Weights of a small contrastive audio-text model.
Model: encoder arch resnet, encoder depths [3, 6, 3], text encoder layers 8.
Training: soap at rate 0.0012, 10200 steps.
Data: trained on synthesized solo parts of chorales (CocoChorales), 33.4 epochs.
Rows from block 6 of the audio encoder, named by matrix and row number. Rows with one number belong to one channel. Each number is 50 + 12 x the weight over its row's rms, rounded and kept within 0 to 99. All counts start at 0.
# convs0: first 3x3 conv (encoder.blocks.6.convs.0.weight, 96x96x3x3), inputs 20-29, a 3x3 kernel for each
# convs1: second 3x3 conv (encoder.blocks.6.convs.1.weight, 96x96x3x3, transposed), outputs 20-29, a 3x3 kernel for each
convs0.44:83 77 50 14 50 50 50 50 50 46 50 50 50 35 60 50 30 52 50 74 35 38 66 66 51 50 61 44 23 50 40 50 50 50 48 50 43 35 52 58 50 45 50 50 50 64 50 26 29 40 54 75 50 48 50 69 35 47 50 13 47 41 52 50 45 56 51 75 50 50 34 36 28 50 50 45 50 28 57 25 50 44 44 39 50 40 44 20 50 57
convs1.44:29 32 50 34 61 50 37 50 53 50 57 47 50 50 29 50 50 57 51 50 65 71 50 70 17 34 63 26 37 37 50 21 48 50 64 48 50 24 50 66 64 24 34 50 72 46 44 50 62 24 67 47 62 50 50 60 50 38 50 65 50 50 62 75 50 50 52 53 62 39 69 55 41 50 30 51 50 35 34 28 50 45 50 53 50 57 40 55 56 45
convs0.45:50 49 44 52 51 63 35 37 50 37 50 35 50 66 50 50 50 43 54 20 32 50 52 50 50 15 70 70 36 50 53 56 67 50 37 50 38 50 56 50 54 52 02 32 38 82 24 37 10 50 53 79 60 29 40 53 50 20 50 50 65 22 60 68 39 36 60 50 50 47 50 64 50 29 58 50 52 50 60 50 65 40 47 50 57 61 50 37 50 42
convs1.45:43 50 55 50 53 62 50 50 41 64 56 60 50 46 43 80 50 41 50 50 50 33 22 47 48 60 36 40 62 54 50 21 50 44 50 34 50 50 39 50 73 50 57 45 34 50 50 37 42 43 23 38 50 90 53 55 50 60 40 50 53 56 50 50 41 50 41 60 39 89 94 51 57 50 40 55 50 61 85 50 58 67 56 50 50 50 19 55 50 40
convs0.46:65 63 50 50 47 50 50 46 50 50 58 51 50 65 48 38 50 50 37 32 58 55 56 60 56 48 50 50 50 40 63 50 35 55 50 43 50 46 50 61 34 68 57 63 55 50 50 50 40 65 50 54 50 32 50 54 68 61 54 51 56 40 41 94 50 53 50 28 76 48 61 50 50 60 50 83 52 24 50 43 68 50 45 50 43 50 59 70 38 50
convs1.46:29 69 50 50 51 60 50 33 50 50 50 50 44 55 50 45 37 50 59 59 19 68 50 50 42 50 50 75 50 26 50 40 57 75 51 46 63 50 50 49 57 31 55 28 67 50 55 50 50 50 50 50 50 53 50 40 50 50 70 33 53 50 38 50 50 50 23 55 50 21 39 52 37 36 61 44 64 50 50 50 44 50 68 71 57 56 50 50 58 50
convs0.47:64 64 44 61 40 41 69 50 67 50 30 50 37 41 53 53 29 58 33 50 49 62 61 40 56 50 71 50 54 74 57 55 41 22 49 30 46 30 39 52 60 32 49 50 50 49 17 52 50 65 44 50 50 40 50 50 56 74 41 71 68 41 50 34 50 72 56 50 30 50 68 50 50 46 54 65 50 45 50 50 41 60 50 33 50 34 56 50 48 55
convs1.47:49 48 50 52 64 60 39 36 33 50 47 37 75 38 25 51 44 50 50 44 22 47 39 50 25 50 71 50 47 67 66 65 50 38 62 60 50 50 51 56 40 50 50 15 30 50 43 49 36 50 75 50 67 50 45 59 50 39 47 39 38 52 58 50 34 62 50 21 25 50 28 50 71 20 46 43 50 35 50 50 39 39 50 50 79 53 50 70 50 50
convs0.48:50 50 41 50 50 50 35 50 50 35 50 60 39 46 40 68 47 47 50 14 50 46 66 52 48 56 50 37 60 69 25 49 50 50 43 49 51 18 43 46 55 50 57 48 42 75 81 57 60 45 50 50 50 50 60 50 50 50 50 62 50 53 56 38 50 31 69 78 32 52 43 53 50 50 50 69 50 69 71 51 80 50 70 50 50 41 22 33 50 50
convs1.48:40 46 59 14 50 50 63 36 44 64 38 36 39 27 46 39 48 56 50 40 64 50 56 50 44 50 65 50 73 51 48 50 51 31 45 67 52 50 31 34 45 59 41 60 34 51 44 53 45 31 42 50 56 50 42 36 32 39 29 38 39 50 50 50 31 16 27 50 35 80 50 39 43 76 50 41 50 46 57 39 50 53 23 52 51 47 56 45 85 29
convs0.49:63 38 50 50 60 61 69 50 74 55 50 36 51 50 50 50 32 50 46 33 33 50 21 65 55 62 67 58 50 68 61 64 50 34 29 45 62 78 50 52 41 75 59 50 29 50 50 36 50 62 63 55 61 48 47 47 40 77 44 50 44 50 37 50 56 50 64 63 30 57 47 68 46 50 53 21 67 50 58 55 50 68 60 50 63 50 58 37 78 50
convs1.49:50 44 50 50 50 32 50 54 50 58 50 50 40 46 39 50 60 38 43 42 50 39 50 51 50 43 50 65 60 65 50 64 52 64 65 50 76 57 49 50 64 44 59 37 61 51 40 28 50 50 50 72 73 48 50 33 40 44 48 53 55 50 58 46 65 34 50 48 50 67 50 61 50 50 17 35 50 44 50 31 57 33 66 40 74 59 63 62 50 65
convs0.50:50 35 77 50 50 55 51 50 49 50 68 62 50 68 53 50 57 50 58 50 50 65 65 50 50 58 60 24 57 44 50 49 50 22 48 50 53 44 56 28 50 32 49 50 14 50 45 61 66 47 36 48 50 57 65 57 52 40 46 40 50 44 60 44 45 50 50 40 44 74 78 54 49 48 50 60 65 43 21 50 59 82 46 50 50 39 30 30 84 51
convs1.50:50 22 50 49 47 52 35 74 39 59 61 58 77 38 50 73 34 53 56 56 50 39 43 44 50 49 50 50 50 39 50 50 52 50 50 50 35 32 41 57 30 32 50 50 36 64 59 50 50 50 20 60 50 25 74 26 46 50 50 56 40 55 39 39 50 52 44 25 45 77 70 65 50 51 55 62 50 32 50 33 54 24 50 50 45 44 49 58 57 50
convs0.51:53 28 43 60 30 52 33 50 63 31 55 50 35 50 47 36 66 50 66 50 47 55 50 41 33 71 50 31 61 62 69 74 39 50 39 50 22 36 75 50 59 37 30 36 50 38 50 63 50 50 36 50 40 33 35 76 64 62 64 44 53 53 41 49 53 70 50 50 44 68 47 50 61 50 50 64 50 50 50 66 50 50 38 50 75 51 25 26 98 61
convs1.51:50 37 63 50 50 50 36 50 50 67 46 41 67 66 47 58 32 56 50 50 57 29 53 44 58 49 32 50 44 50 61 30 50 51 50 42 50 51 41 53 29 55 50 67 53 38 47 50 30 67 70 84 32 26 64 58 61 50 50 37 50 60 50 50 50 44 33 65 50 50 47 50 48 50 30 33 50 68 50 50 52 52 25 51 41 47 52 38 50 48
convs0.52:50 53 69 39 49 65 43 59 23 54 41 50 60 50 50 56 52 82 36 50 50 50 40 50 54 50 50 50 61 42 59 32 65 58 63 77 50 50 54 50 20 37 26 30 40 50 50 27 74 50 56 42 58 44 50 42 36 50 50 50 87 99 71 49 39 15 50 53 60 50 49 46 42 50 50 75 50 60 50 17 63 44 45 65 50 50 42 41 50 36
convs1.52:50 50 50 50 31 58 47 57 87 45 50 33 50 50 50 37 33 44 50 52 50 60 61 45 50 50 75 48 52 34 53 56 50 40 45 50 43 27 50 53 50 81 87 60 50 50 50 51 47 63 63 42 55 42 63 52 50 60 67 50 42 34 48 34 50 50 50 50 49 50 45 50 29 57 50 50 50 29 50 42 50 53 50 32 35 50 43 50 46 50
convs0.53:50 54 39 50 60 50 37 36 52 48 62 41 50 43 41 50 39 45 50 33 50 60 50 50 50 48 50 79 50 50 50 50 36 50 46 36 33 59 65 59 65 38 53 69 37 48 58 35 60 50 54 64 50 50 28 50 53 50 40 51 39 50 50 39 22 60 50 37 50 50 50 56 19 51 75 50 59 37 41 83 56 50 50 51 47 50 50 53 50 37
convs1.53:23 58 47 50 50 48 50 34 53 40 51 63 48 46 68 70 40 24 50 55 50 58 39 42 46 67 50 50 50 86 50 45 50 42 37 50 50 50 50 50 50 50 36 40 57 30 53 29 32 33 40 48 50 50 50 70 50 50 39 50 50 54 43 64 36 49 50 41 50 47 54 38 56 50 45 50 50 71 52 48 73 49 48 29 25 57 40 50 54 68
convs0.54:50 45 76 34 50 39 50 32 42 58 72 25 50 65 50 39 50 50 61 29 52 43 80 50 50 71 47 65 62 47 49 36 65 48 35 50 50 50 68 57 47 19 50 73 50 50 58 55 51 50 50 56 41 48 50 71 50 50 41 50 26 79 54 68 40 50 65 50 41 50 82 30 51 53 68 54 29 50 50 48 38 53 45 44 59 47 50 50 67 47
convs1.54:54 62 48 50 59 68 50 50 42 61 49 36 52 32 37 59 61 56 40 48 41 52 56 50 50 54 50 92 59 50 43 79 50 50 50 44 47 50 58 49 50 50 50 44 70 50 53 58 35 50 35 37 67 50 36 50 47 37 68 44 67 54 52 57 61 59 50 27 30 57 54 44 56 54 64 55 71 42 49 50 53 47 59 44 47 50 50 38 44 33
convs0.55:41 39 50 46 50 50 50 50 31 50 39 50 50 58 50 44 36 74 57 50 50 53 35 42 38 40 50 42 50 50 50 48 50 50 44 69 50 25 50 66 63 49 51 46 62 22 50 51 50 50 32 56 38 61 55 40 60 31 45 68 47 50 50 50 54 50 38 29 38 50 50 48 50 61 48 57 30 50 50 50 62 50 50 60 58 39 42 66 68 48
convs1.55:50 40 44 55 45 38 43 78 71 55 31 50 50 50 50 51 73 34 77 50 50 26 50 50 50 41 50 58 43 40 43 58 46 43 50 50 59 73 63 50 54 48 57 64 33 52 73 50 59 50 50 50 88 47 58 64 50 50 55 58 63 67 33 27 71 50 50 59 50 53 50 50 50 38 50 43 61 40 45 48 54 43 36 41 31 43 46 39 31 31
convs0.56:54 49 67 36 60 29 50 30 12 57 64 53 66 50 48 50 72 50 57 50 52 50 44 50 66 50 30 50 52 50 50 44 54 58 46 63 65 40 74 45 45 50 76 50 53 50 50 50 41 50 50 68 52 50 70 50 50 68 50 50 81 50 39 68 64 45 64 50 53 50 49 34 50 59 50 33 55 47 32 50 52 47 76 54 50 46 50 55 50 34
convs1.56:55 64 50 41 52 64 24 46 46 67 46 50 36 32 50 44 27 35 46 50 47 37 66 50 37 50 50 35 50 50 24 61 74 31 51 55 50 30 55 50 46 26 35 50 46 56 51 48 65 50 53 24 48 41 45 51 31 41 45 50 24 50 63 39 45 52 46 50 43 50 50 36 28 50 73 40 50 46 50 56 50 40 77 52 62 50 61 50 38 61
convs0.57:45 57 27 35 61 43 63 54 50 50 28 38 26 42 50 50 40 50 32 59 85 50 42 49 36 50 50 12 50 46 50 50 45 46 50 50 50 43 50 34 56 37 50 31 24 58 25 38 44 54 40 36 45 28 52 34 60 47 50 53 50 64 47 50 45 60 50 42 50 50 50 33 49 50 50 56 50 55 39 38 29 43 49 50 50 55 50 50 50 45
convs1.57:52 50 62 56 43 50 15 38 50 50 48 50 50 50 72 50 38 50 38 66 50 50 48 50 50 50 48 51 60 50 50 41 47 55 42 50 39 35 28 50 31 47 39 50 50 59 50 53 47 72 46 50 24 15 49 77 58 50 72 50 50 42 36 63 50 14 82 50 35 50 50 50 50 76 61 46 50 23 35 34 66 22 57 37 50 60 52 44 38 34
convs0.58:64 50 64 50 45 57 60 41 54 41 46 65 50 58 50 36 73 53 61 50 36 62 47 50 50 50 57 53 51 60 50 15 58 62 49 44 72 50 27 56 53 50 64 50 64 47 75 64 34 22 50 41 72 74 36 58 38 50 50 28 46 50 50 66 41 60 50 49 30 64 72 61 50 29 43 72 63 38 48 45 42 71 47 50 47 54 50 50 42 50
convs1.58:41 56 50 39 50 49 46 42 50 77 34 50 50 41 72 50 50 50 50 32 50 62 53 50 49 56 50 47 46 44 51 50 27 60 50 62 50 46 50 50 45 50 50 50 74 16 50 50 54 31 50 47 38 50 61 55 50 61 38 52 50 40 50 66 50 71 79 55 50 49 50 48 35 61 25 39 26 31 46 53 50 50 50 50 55 46 88 50 41 50
convs0.59:50 48 65 36 52 43 50 39 49 50 39 50 41 62 50 50 53 78 40 50 54 50 50 50 34 27 50 30 67 26 17 47 50 36 53 58 78 50 33 50 64 42 55 69 50 50 38 53 50 59 50 46 50 54 56 27 61 62 51 45 50 52 56 78 50 50 47 50 32 60 48 42 50 38 41 51 68 47 50 57 50 59 47 40 76 40 44 41 45 38
convs1.59:19 48 73 38 43 62 65 70 69 48 35 36 50 27 35 69 35 50 77 40 68 41 50 57 50 50 74 29 55 58 56 55 60 50 38 50 49 31 54 50 38 61 75 50 50 46 71 50 38 50 50 50 32 32 69 49 35 52 50 59 13 50 50 69 52 50 68 50 50 50 42 44 57 42 36 44 61 50 40 52 63 43 50 61 58 36 52 44 50 50
convs0.60:50 50 37 44 73 41 37 42 47 57 50 55 52 40 19 14 50 78 40 50 50 50 49 46 43 40 60 70 52 34 19 50 83 45 55 34 25 50 50 69 50 32 24 42 60 52 48 50 33 43 47 56 28 50 43 67 84 50 50 55 66 66 50 50 39 50 70 65 35 47 46 61 20 28 68 50 56 60 50 50 50 68 37 27 71 70 61 42 48 50
convs1.60:57 43 50 45 50 47 42 50 82 50 50 50 74 50 54 50 50 53 68 49 30 35 35 50 45 22 56 78 39 50 38 69 50 50 52 44 49 51 50 50 50 50 62 50 48 47 60 59 50 50 50 43 58 50 53 54 42 50 50 61 50 53 50 68 52 38 34 35 38 50 50 50 50 45 50 31 21 62 62 63 44 43 47 60 47 31 50 36 64 59
convs0.61:51 46 74 65 50 38 42 50 72 45 50 52 40 51 28 50 45 50 50 78 41 50 34 43 38 32 51 50 50 50 53 48 39 50 58 18 52 44 50 42 47 62 55 57 50 63 50 51 57 22 50 50 50 50 50 65 50 44 49 50 62 51 55 63 78 69 48 50 66 65 59 61 43 50 50 86 50 75 39 50 50 50 50 50 50 40 50 50 76 34
convs1.61:32 50 45 50 50 33 50 34 66 68 40 53 57 40 42 50 67 50 50 50 50 54 65 51 50 32 50 67 50 72 55 50 24 50 38 50 50 50 74 50 50 50 50 38 60 07 50 70 53 41 40 49 65 38 50 50 50 50 52 48 50 58 38 56 31 50 50 59 48 50 50 50 50 50 55 50 57 50 50 28 41 50 73 63 54 26 53 50 58 52
convs0.62:50 50 70 42 68 50 40 50 50 50 67 31 64 50 50 50 77 50 50 32 59 75 52 50 50 50 50 56 59 45 52 50 50 63 60 20 27 50 50 50 50 36 65 51 59 50 50 64 50 50 56 50 33 86 57 51 34 56 39 34 50 35 79 50 34 37 50 50 60 51 47 50 45 33 46 64 52 36 53 50 50 33 55 63 50 61 50 41 27 55
convs1.62:44 47 37 46 50 50 50 52 50 42 29 56 43 50 61 64 50 47 50 63 33 50 41 45 50 44 59 50 50 45 50 46 50 59 65 45 50 51 50 67 55 59 42 36 44 23 46 62 46 50 50 33 50 64 50 39 50 53 40 48 37 36 37 63 59 50 77 49 52 50 50 49 50 53 43 50 46 68 43 43 42 50 60 44 53 50 50 16 50 42
convs0.63:57 56 54 55 43 53 50 50 46 50 50 50 54 32 55 50 36 52 22 50 15 50 44 62 40 50 57 41 50 43 47 39 61 68 50 38 62 55 53 50 50 50 50 50 30 50 35 27 07 41 74 50 51 50 44 38 38 50 29 46 44 42 50 68 33 50 50 26 45 53 50 81 55 30 50 37 37 50 50 51 38 24 93 76 39 50 48 35 50 59
convs1.63:50 42 38 50 71 50 50 50 33 45 43 49 50 59 55 57 68 50 70 50 50 39 39 44 54 41 70 55 26 56 50 50 54 60 50 41 45 50 43 49 62 18 23 24 30 50 50 51 27 48 50 38 32 50 49 53 42 46 50 35 57 38 50 52 67 36 49 21 50 25 50 59 50 50 40 51 77 50 50 38 33 50 22 28 50 30 31 50 44 47
convs0.64:47 23 62 53 43 62 50 49 80 61 42 50 50 82 34 87 75 47 47 63 56 54 48 36 45 50 66 64 50 50 56 57 39 80 50 75 50 50 39 50 50 51 62 50 48 51 52 50 50 50 43 32 79 50 50 50 50 50 70 59 53 50 49 69 50 47 50 50 33 65 50 34 39 57 50 58 53 50 58 67 19 51 51 41 50 59 76 50 50 50
convs1.64:50 50 50 50 50 50 38 50 66 50 35 47 51 42 35 50 35 34 50 50 44 48 50 74 36 36 71 50 19 37 50 56 41 50 34 60 65 50 50 33 43 51 67 50 43 44 50 64 50 69 63 27 50 77 50 50 50 35 50 48 35 52 54 50 53 37 50 50 42 60 37 35 58 50 33 42 48 63 50 50 50 54 46 50 37 34 62 50 56 53
convs0.65:50 42 50 60 51 50 93 50 70 45 50 57 40 50 41 56 50 50 42 63 63 53 70 43 59 56 74 50 43 64 50 61 50 53 26 35 51 50 47 42 70 50 50 40 46 50 50 50 70 57 50 50 75 62 45 58 40 50 56 50 34 24 50 56 47 50 52 60 50 26 29 33 45 55 51 44 50 50 50 71 53 62 50 38 50 35 50 44 50 43
convs1.65:44 66 50 42 51 50 36 61 72 49 44 50 39 39 54 50 52 37 50 49 72 71 49 40 52 65 50 53 39 50 64 50 50 52 50 35 50 87 50 57 50 50 50 50 50 56 42 52 62 50 50 73 50 75 43 44 20 52 50 47 44 42 50 49 50 78 24 72 57 50 51 43 35 50 55 37 46 42 43 50 67 48 50 50 56 46 36 62 55 30
convs0.66:50 49 36 50 37 37 47 41 50 62 31 61 36 34 50 74 86 66 50 52 72 50 50 71 50 49 50 34 37 36 36 31 74 49 47 55 25 52 37 40 50 50 40 43 49 54 52 50 50 50 35 50 49 50 69 53 65 77 37 50 41 46 32 50 70 55 42 50 37 58 39 50 41 63 64 61 50 49 52 58 50 36 69 48 42 44 61 61 50 44
convs1.66:29 50 87 70 40 35 50 33 45 55 43 50 59 50 36 48 50 64 53 46 39 42 48 50 32 68 47 61 50 50 37 65 62 61 47 24 55 50 54 50 48 52 64 47 50 43 76 49 26 50 55 34 59 27 50 47 62 50 50 50 45 47 50 27 57 36 50 50 50 37 44 55 48 67 59 50 55 28 50 47 50 42 50 62 54 43 50 50 42 24
convs0.67:00 45 37 50 69 53 30 50 50 50 50 49 50 61 50 50 66 50 50 44 28 50 59 94 28 61 60 62 50 31 50 49 53 30 12 56 53 36 50 49 34 55 50 54 68 26 50 50 64 38 50 50 48 53 46 33 50 74 51 46 50 54 50 49 50 66 65 55 50 50 50 50 75 63 49 52 32 59 66 50 50 60 61 50 46 25 42 50 50 46
convs1.67:30 50 50 44 51 50 79 82 44 50 42 73 48 44 50 69 50 50 91 76 74 38 50 50 50 50 47 50 69 48 45 50 47 50 34 32 54 49 50 63 53 43 49 52 45 50 50 31 51 41 54 40 38 38 48 47 40 50 50 36 42 71 56 43 48 46 50 50 73 50 53 27 56 61 50 61 59 50 50 55 70 50 56 50 70 50 28 31 59 50
convs0.68:56 44 51 50 55 67 67 50 56 82 50 25 31 60 50 38 51 50 49 50 50 43 48 27 73 50 50 50 47 50 43 47 58 42 51 40 50 29 64 27 50 50 50 83 50 50 43 55 42 55 58 38 47 42 37 35 50 31 67 50 63 45 50 18 50 70 50 50 50 50 66 50 46 38 54 50 49 42 58 63 50 65 58 40 74 46 55 60 64 54
convs1.68:50 43 50 65 75 44 50 50 50 54 50 45 59 44 61 50 28 50 62 53 33 48 40 78 40 88 70 50 50 54 50 26 50 64 50 50 49 50 50 40 50 44 50 50 50 32 29 54 60 37 50 54 39 53 50 49 50 49 55 53 50 50 51 45 42 52 31 62 50 63 50 50 55 43 58 50 62 42 39 50 50 40 54 37 50 61 50 40 79 50
convs0.69:69 82 60 40 41 67 50 40 74 74 56 50 33 36 50 47 46 60 50 48 55 50 50 52 63 39 50 58 50 50 54 50 12 52 55 50 49 60 50 63 46 24 53 50 37 34 50 66 50 32 51 46 56 52 64 60 57 41 50 48 50 50 50 33 26 44 22 50 50 50 42 62 68 45 60 57 44 34 62 64 50 47 50 45 47 55 50 50 44 52
convs1.69:35 50 52 49 50 50 50 41 50 51 40 53 50 48 31 50 48 50 50 50 44 50 43 49 50 50 66 60 68 50 59 64 52 08 63 32 31 50 51 50 41 31 50 50 50 50 58 57 53 68 42 43 74 39 70 42 50 39 50 50 50 20 68 34 51 41 67 41 71 41 52 53 63 49 32 43 50 46 46 28 26 49 48 39 47 44 50 35 50 72
convs0.70:50 50 72 51 38 61 28 53 64 40 50 66 58 50 76 50 53 43 36 40 50 56 51 50 74 39 50 50 32 73 50 50 44 52 52 50 32 52 64 65 69 50 53 56 52 58 53 58 50 70 60 23 12 46 50 55 44 50 15 69 50 56 50 50 50 37 62 34 52 70 53 44 51 36 51 23 50 50 26 50 50 38 50 62 15 63 50 52 53 36
convs1.70:50 27 50 27 47 50 77 45 50 50 51 50 50 53 55 59 57 37 50 50 50 50 50 54 55 50 41 54 46 30 50 45 50 46 73 34 50 50 50 25 68 60 46 50 49 62 24 50 33 41 34 50 78 50 52 57 28 46 61 58 43 31 45 50 47 33 61 50 50 50 53 50 50 67 50 50 43 50 50 45 36 42 41 50 50 55 51 50 60 46
convs0.71:56 63 35 50 53 33 50 68 62 70 63 66 47 72 51 73 37 60 50 85 88 41 39 50 53 50 50 25 56 39 33 69 57 57 50 28 27 50 50 37 61 54 39 33 44 74 62 29 50 55 60 44 33 52 37 50 50 50 35 50 65 25 50 50 47 36 50 30 69 50 41 62 27 50 50 41 50 32 38 40 43 50 50 50 50 61 35 52 50 50
convs1.71:50 50 57 50 50 58 50 44 50 26 55 54 52 50 52 46 29 44 33 63 55 68 50 73 35 23 58 49 50 50 47 46 80 54 66 50 50 50 50 43 28 71 22 35 42 45 57 50 46 61 71 50 74 41 21 50 50 50 41 50 44 51 50 50 51 45 50 50 50 59 69 63 50 50 50 41 50 75 44 41 50 50 61 36 41 50 65 33 37 66
convs0.72:65 33 52 54 50 52 50 38 71 35 54 62 35 66 62 50 58 44 39 57 42 61 49 43 50 50 47 50 50 40 39 83 50 62 50 32 41 62 24 42 50 62 50 59 49 57 50 37 49 44 51 58 30 53 53 46 40 59 50 43 56 50 37 72 39 50 50 29 50 21 69 54 65 57 43 50 62 45 63 44 50 37 50 56 50 57 50 50 50 53
convs1.72:44 70 50 50 46 46 38 49 34 41 41 50 67 50 52 39 50 50 27 50 48 65 59 50 64 51 59 50 54 50 46 40 56 50 44 32 28 47 44 40 62 56 50 30 46 43 50 50 36 47 60 52 39 32 50 59 63 50 39 55 67 48 39 95 57 64 55 54 69 50 65 50 58 50 50 42 44 65 51 70 52 53 50 61 50 50 35 50 50 50
convs0.73:40 50 50 55 62 50 50 35 35 50 63 75 57 50 38 50 42 55 16 43 39 55 52 50 36 35 41 29 50 50 52 50 51 50 60 62 61 50 34 43 56 50 37 31 43 63 43 23 42 61 50 46 44 50 50 65 48 50 52 50 50 33 45 50 50 50 50 50 41 58 30 50 46 50 63 41 70 50 22 51 59 37 38 39 41 50 50 66 59 37
convs1.73:55 58 48 24 50 54 50 38 40 49 52 50 50 64 50 36 39 53 50 50 50 43 24 60 52 50 42 45 48 50 43 50 61 50 44 67 47 64 67 50 42 61 42 61 28 53 68 45 52 45 40 51 51 50 60 55 49 27 43 54 44 50 47 50 42 72 77 48 44 50 50 42 54 70 13 46 50 55 49 36 24 56 62 51 54 59 50 39 61 49
convs0.74:56 39 46 35 50 51 50 50 63 50 61 50 50 44 50 50 42 50 50 58 41 50 29 50 50 51 55 89 75 55 44 45 50 21 50 51 50 23 68 58 50 51 34 83 50 50 48 42 65 35 64 75 50 37 17 50 43 54 78 59 72 39 84 50 50 50 50 67 60 50 57 61 66 46 30 32 39 58 64 77 58 66 50 41 39 50 56 74 38 38
convs1.74:28 50 50 35 40 55 50 50 16 71 56 50 59 48 50 50 50 61 51 50 56 60 64 50 68 44 50 74 32 55 50 69 68 77 32 32 63 54 63 76 39 51 67 85 73 24 34 24 50 55 50 50 29 47 40 65 40 50 38 59 36 28 63 50 34 50 43 89 73 43 59 50 86 58 52 50 60 48 50 14 63 50 22 50 50 53 56 50 64 52
convs0.75:50 63 50 50 63 67 75 50 43 36 50 59 50 31 66 50 50 51 72 50 72 57 43 56 61 51 50 23 54 28 53 50 53 50 50 58 46 63 35 70 67 41 50 29 63 32 50 58 64 54 53 31 57 50 48 50 56 67 50 66 45 50 38 49 42 41 50 45 59 50 50 69 51 31 25 50 50 50 57 36 68 50 57 50 45 51 50 50 50 50
convs1.75:34 50 46 50 50 50 50 26 50 45 57 43 50 70 31 30 49 50 31 40 67 54 61 50 48 58 50 51 49 77 50 60 39 50 40 44 50 50 60 43 71 50 50 50 50 65 50 50 56 13 64 55 50 58 62 41 50 43 50 38 49 57 57 51 50 48 47 50 50 76 76 30 36 50 57 60 50 50 50 51 22 49 50 52 50 50 54 50 55 66
convs0.76:50 50 42 38 50 49 46 43 29 50 51 50 54 50 54 41 50 50 50 50 54 76 50 58 49 40 83 48 34 39 31 58 56 43 17 32 50 50 69 30 56 37 50 56 66 50 57 52 43 50 49 50 53 50 40 49 53 52 50 24 50 61 61 29 28 30 50 34 59 55 35 53 50 36 40 50 36 50 22 50 54 45 50 50 50 50 30 35 59 50
convs1.76:50 68 59 41 50 41 59 50 66 80 40 66 82 41 45 72 53 50 34 50 50 47 58 50 77 40 50 65 50 20 32 50 50 50 50 39 38 45 52 62 35 50 48 56 39 58 50 36 51 69 50 50 20 50 61 54 34 49 27 50 56 38 37 46 60 50 63 50 16 63 37 30 43 54 50 81 50 53 39 50 51 54 45 38 62 30 55 50 51 67
convs0.77:58 43 46 48 50 77 35 50 50 65 45 37 43 59 50 50 50 59 40 50 50 50 50 60 50 34 50 50 19 64 50 84 20 34 99 57 62 50 50 63 34 50 41 35 23 57 50 50 45 51 50 50 57 80 60 55 53 35 62 51 50 71 50 43 65 55 52 21 75 50 84 69 50 51 72 50 56 35 50 50 50 65 59 37 50 48 35 70 50 41
convs1.77:72 50 38 62 50 43 50 46 52 44 30 50 23 48 50 37 55 67 53 50 52 47 44 54 50 50 50 50 50 50 50 50 52 22 50 47 35 75 58 71 65 52 50 50 49 50 76 50 50 65 47 68 50 52 50 50 60 42 50 79 68 50 27 41 50 60 43 54 53 39 16 50 40 50 72 71 50 50 35 51 43 52 50 39 50 49 50 50 50 45
convs0.78:50 32 50 59 51 50 48 50 64 44 49 50 61 50 50 39 50 49 60 63 47 36 57 36 38 19 50 47 50 27 47 68 50 50 70 70 33 69 35 73 52 56 56 50 43 38 56 50 38 65 66 59 50 72 70 52 71 41 50 39 64 51 65 50 74 50 50 62 09 73 44 74 50 71 45 50 50 36 57 58 45 29 65 69 43 56 37 50 36 52
convs1.78:52 50 45 50 50 44 50 43 40 59 71 40 39 31 50 48 50 86 44 50 50 42 27 49 44 50 50 25 45 68 80 50 58 40 59 50 50 50 50 50 39 50 50 39 59 75 50 55 49 57 59 45 50 51 33 54 48 54 50 80 66 73 73 54 50 50 40 50 86 50 68 95 50 43 50 50 50 68 50 71 50 69 34 21 76 50 66 43 57 72
convs0.79:50 47 50 46 50 50 50 50 46 45 60 50 39 50 50 52 45 37 35 23 58 38 77 58 53 34 44 50 50 61 50 62 65 62 55 50 50 50 50 75 48 50 35 38 32 42 62 48 28 51 50 56 55 81 48 39 39 41 27 79 50 50 50 45 50 51 59 49 52 56 33 50 54 52 31 57 44 39 50 20 34 57 39 61 71 50 56 19 37 53
convs1.79:50 61 68 56 50 53 50 34 55 50 50 59 50 28 56 45 42 54 18 50 50 38 66 49 39 50 32 67 35 47 36 31 50 61 34 50 56 50 50 61 47 53 35 37 65 50 50 45 50 50 57 50 32 72 23 50 50 41 50 23 50 35 50 50 80 34 36 50 50 47 58 75 44 56 50 60 50 66 51 50 71 50 59 68 50 37 51 50 50 50
convs0.80:38 49 39 45 52 54 31 50 56 50 39 34 67 64 68 41 76 55 49 68 56 48 50 54 37 62 65 50 54 53 70 50 50 50 39 63 50 65 37 30 64 29 30 50 39 50 47 57 20 50 53 73 42 43 48 28 57 36 57 50 50 50 49 50 64 50 66 50 32 71 39 50 50 38 52 50 74 56 50 50 54 31 32 43 51 50 43 45 48 31
convs1.80:32 37 59 50 65 57 56 50 29 51 37 50 50 54 46 78 49 50 50 22 65 50 49 64 52 40 50 31 50 58 50 22 36 24 46 43 50 35 58 50 39 62 50 38 48 42 60 50 50 39 62 43 43 57 44 50 44 56 50 55 39 23 68 36 28 57 50 37 33 51 59 45 50 50 52 60 60 51 50 33 50 50 50 38 43 50 50 28 73 51
convs0.81:34 57 45 50 50 53 50 47 40 36 50 50 36 45 50 30 50 50 44 72 47 50 40 50 50 37 47 76 58 56 71 41 50 66 52 60 50 50 50 50 50 64 61 50 31 50 50 55 57 55 45 55 57 50 50 58 36 30 60 50 50 50 66 50 55 48 47 42 50 74 16 45 50 50 43 50 47 54 32 58 42 34 44 59 48 65 38 50 44 69
convs1.81:67 50 50 39 45 41 51 46 37 66 50 65 40 50 50 60 61 52 50 65 55 50 55 57 51 45 44 50 81 72 50 45 50 50 40 50 62 50 51 44 50 70 79 50 56 54 50 47 39 39 50 27 50 45 28 42 67 57 50 64 50 24 59 50 50 48 47 54 45 61 47 38 50 50 91 60 50 51 31 25 36 50 49 50 46 50 52 32 62 50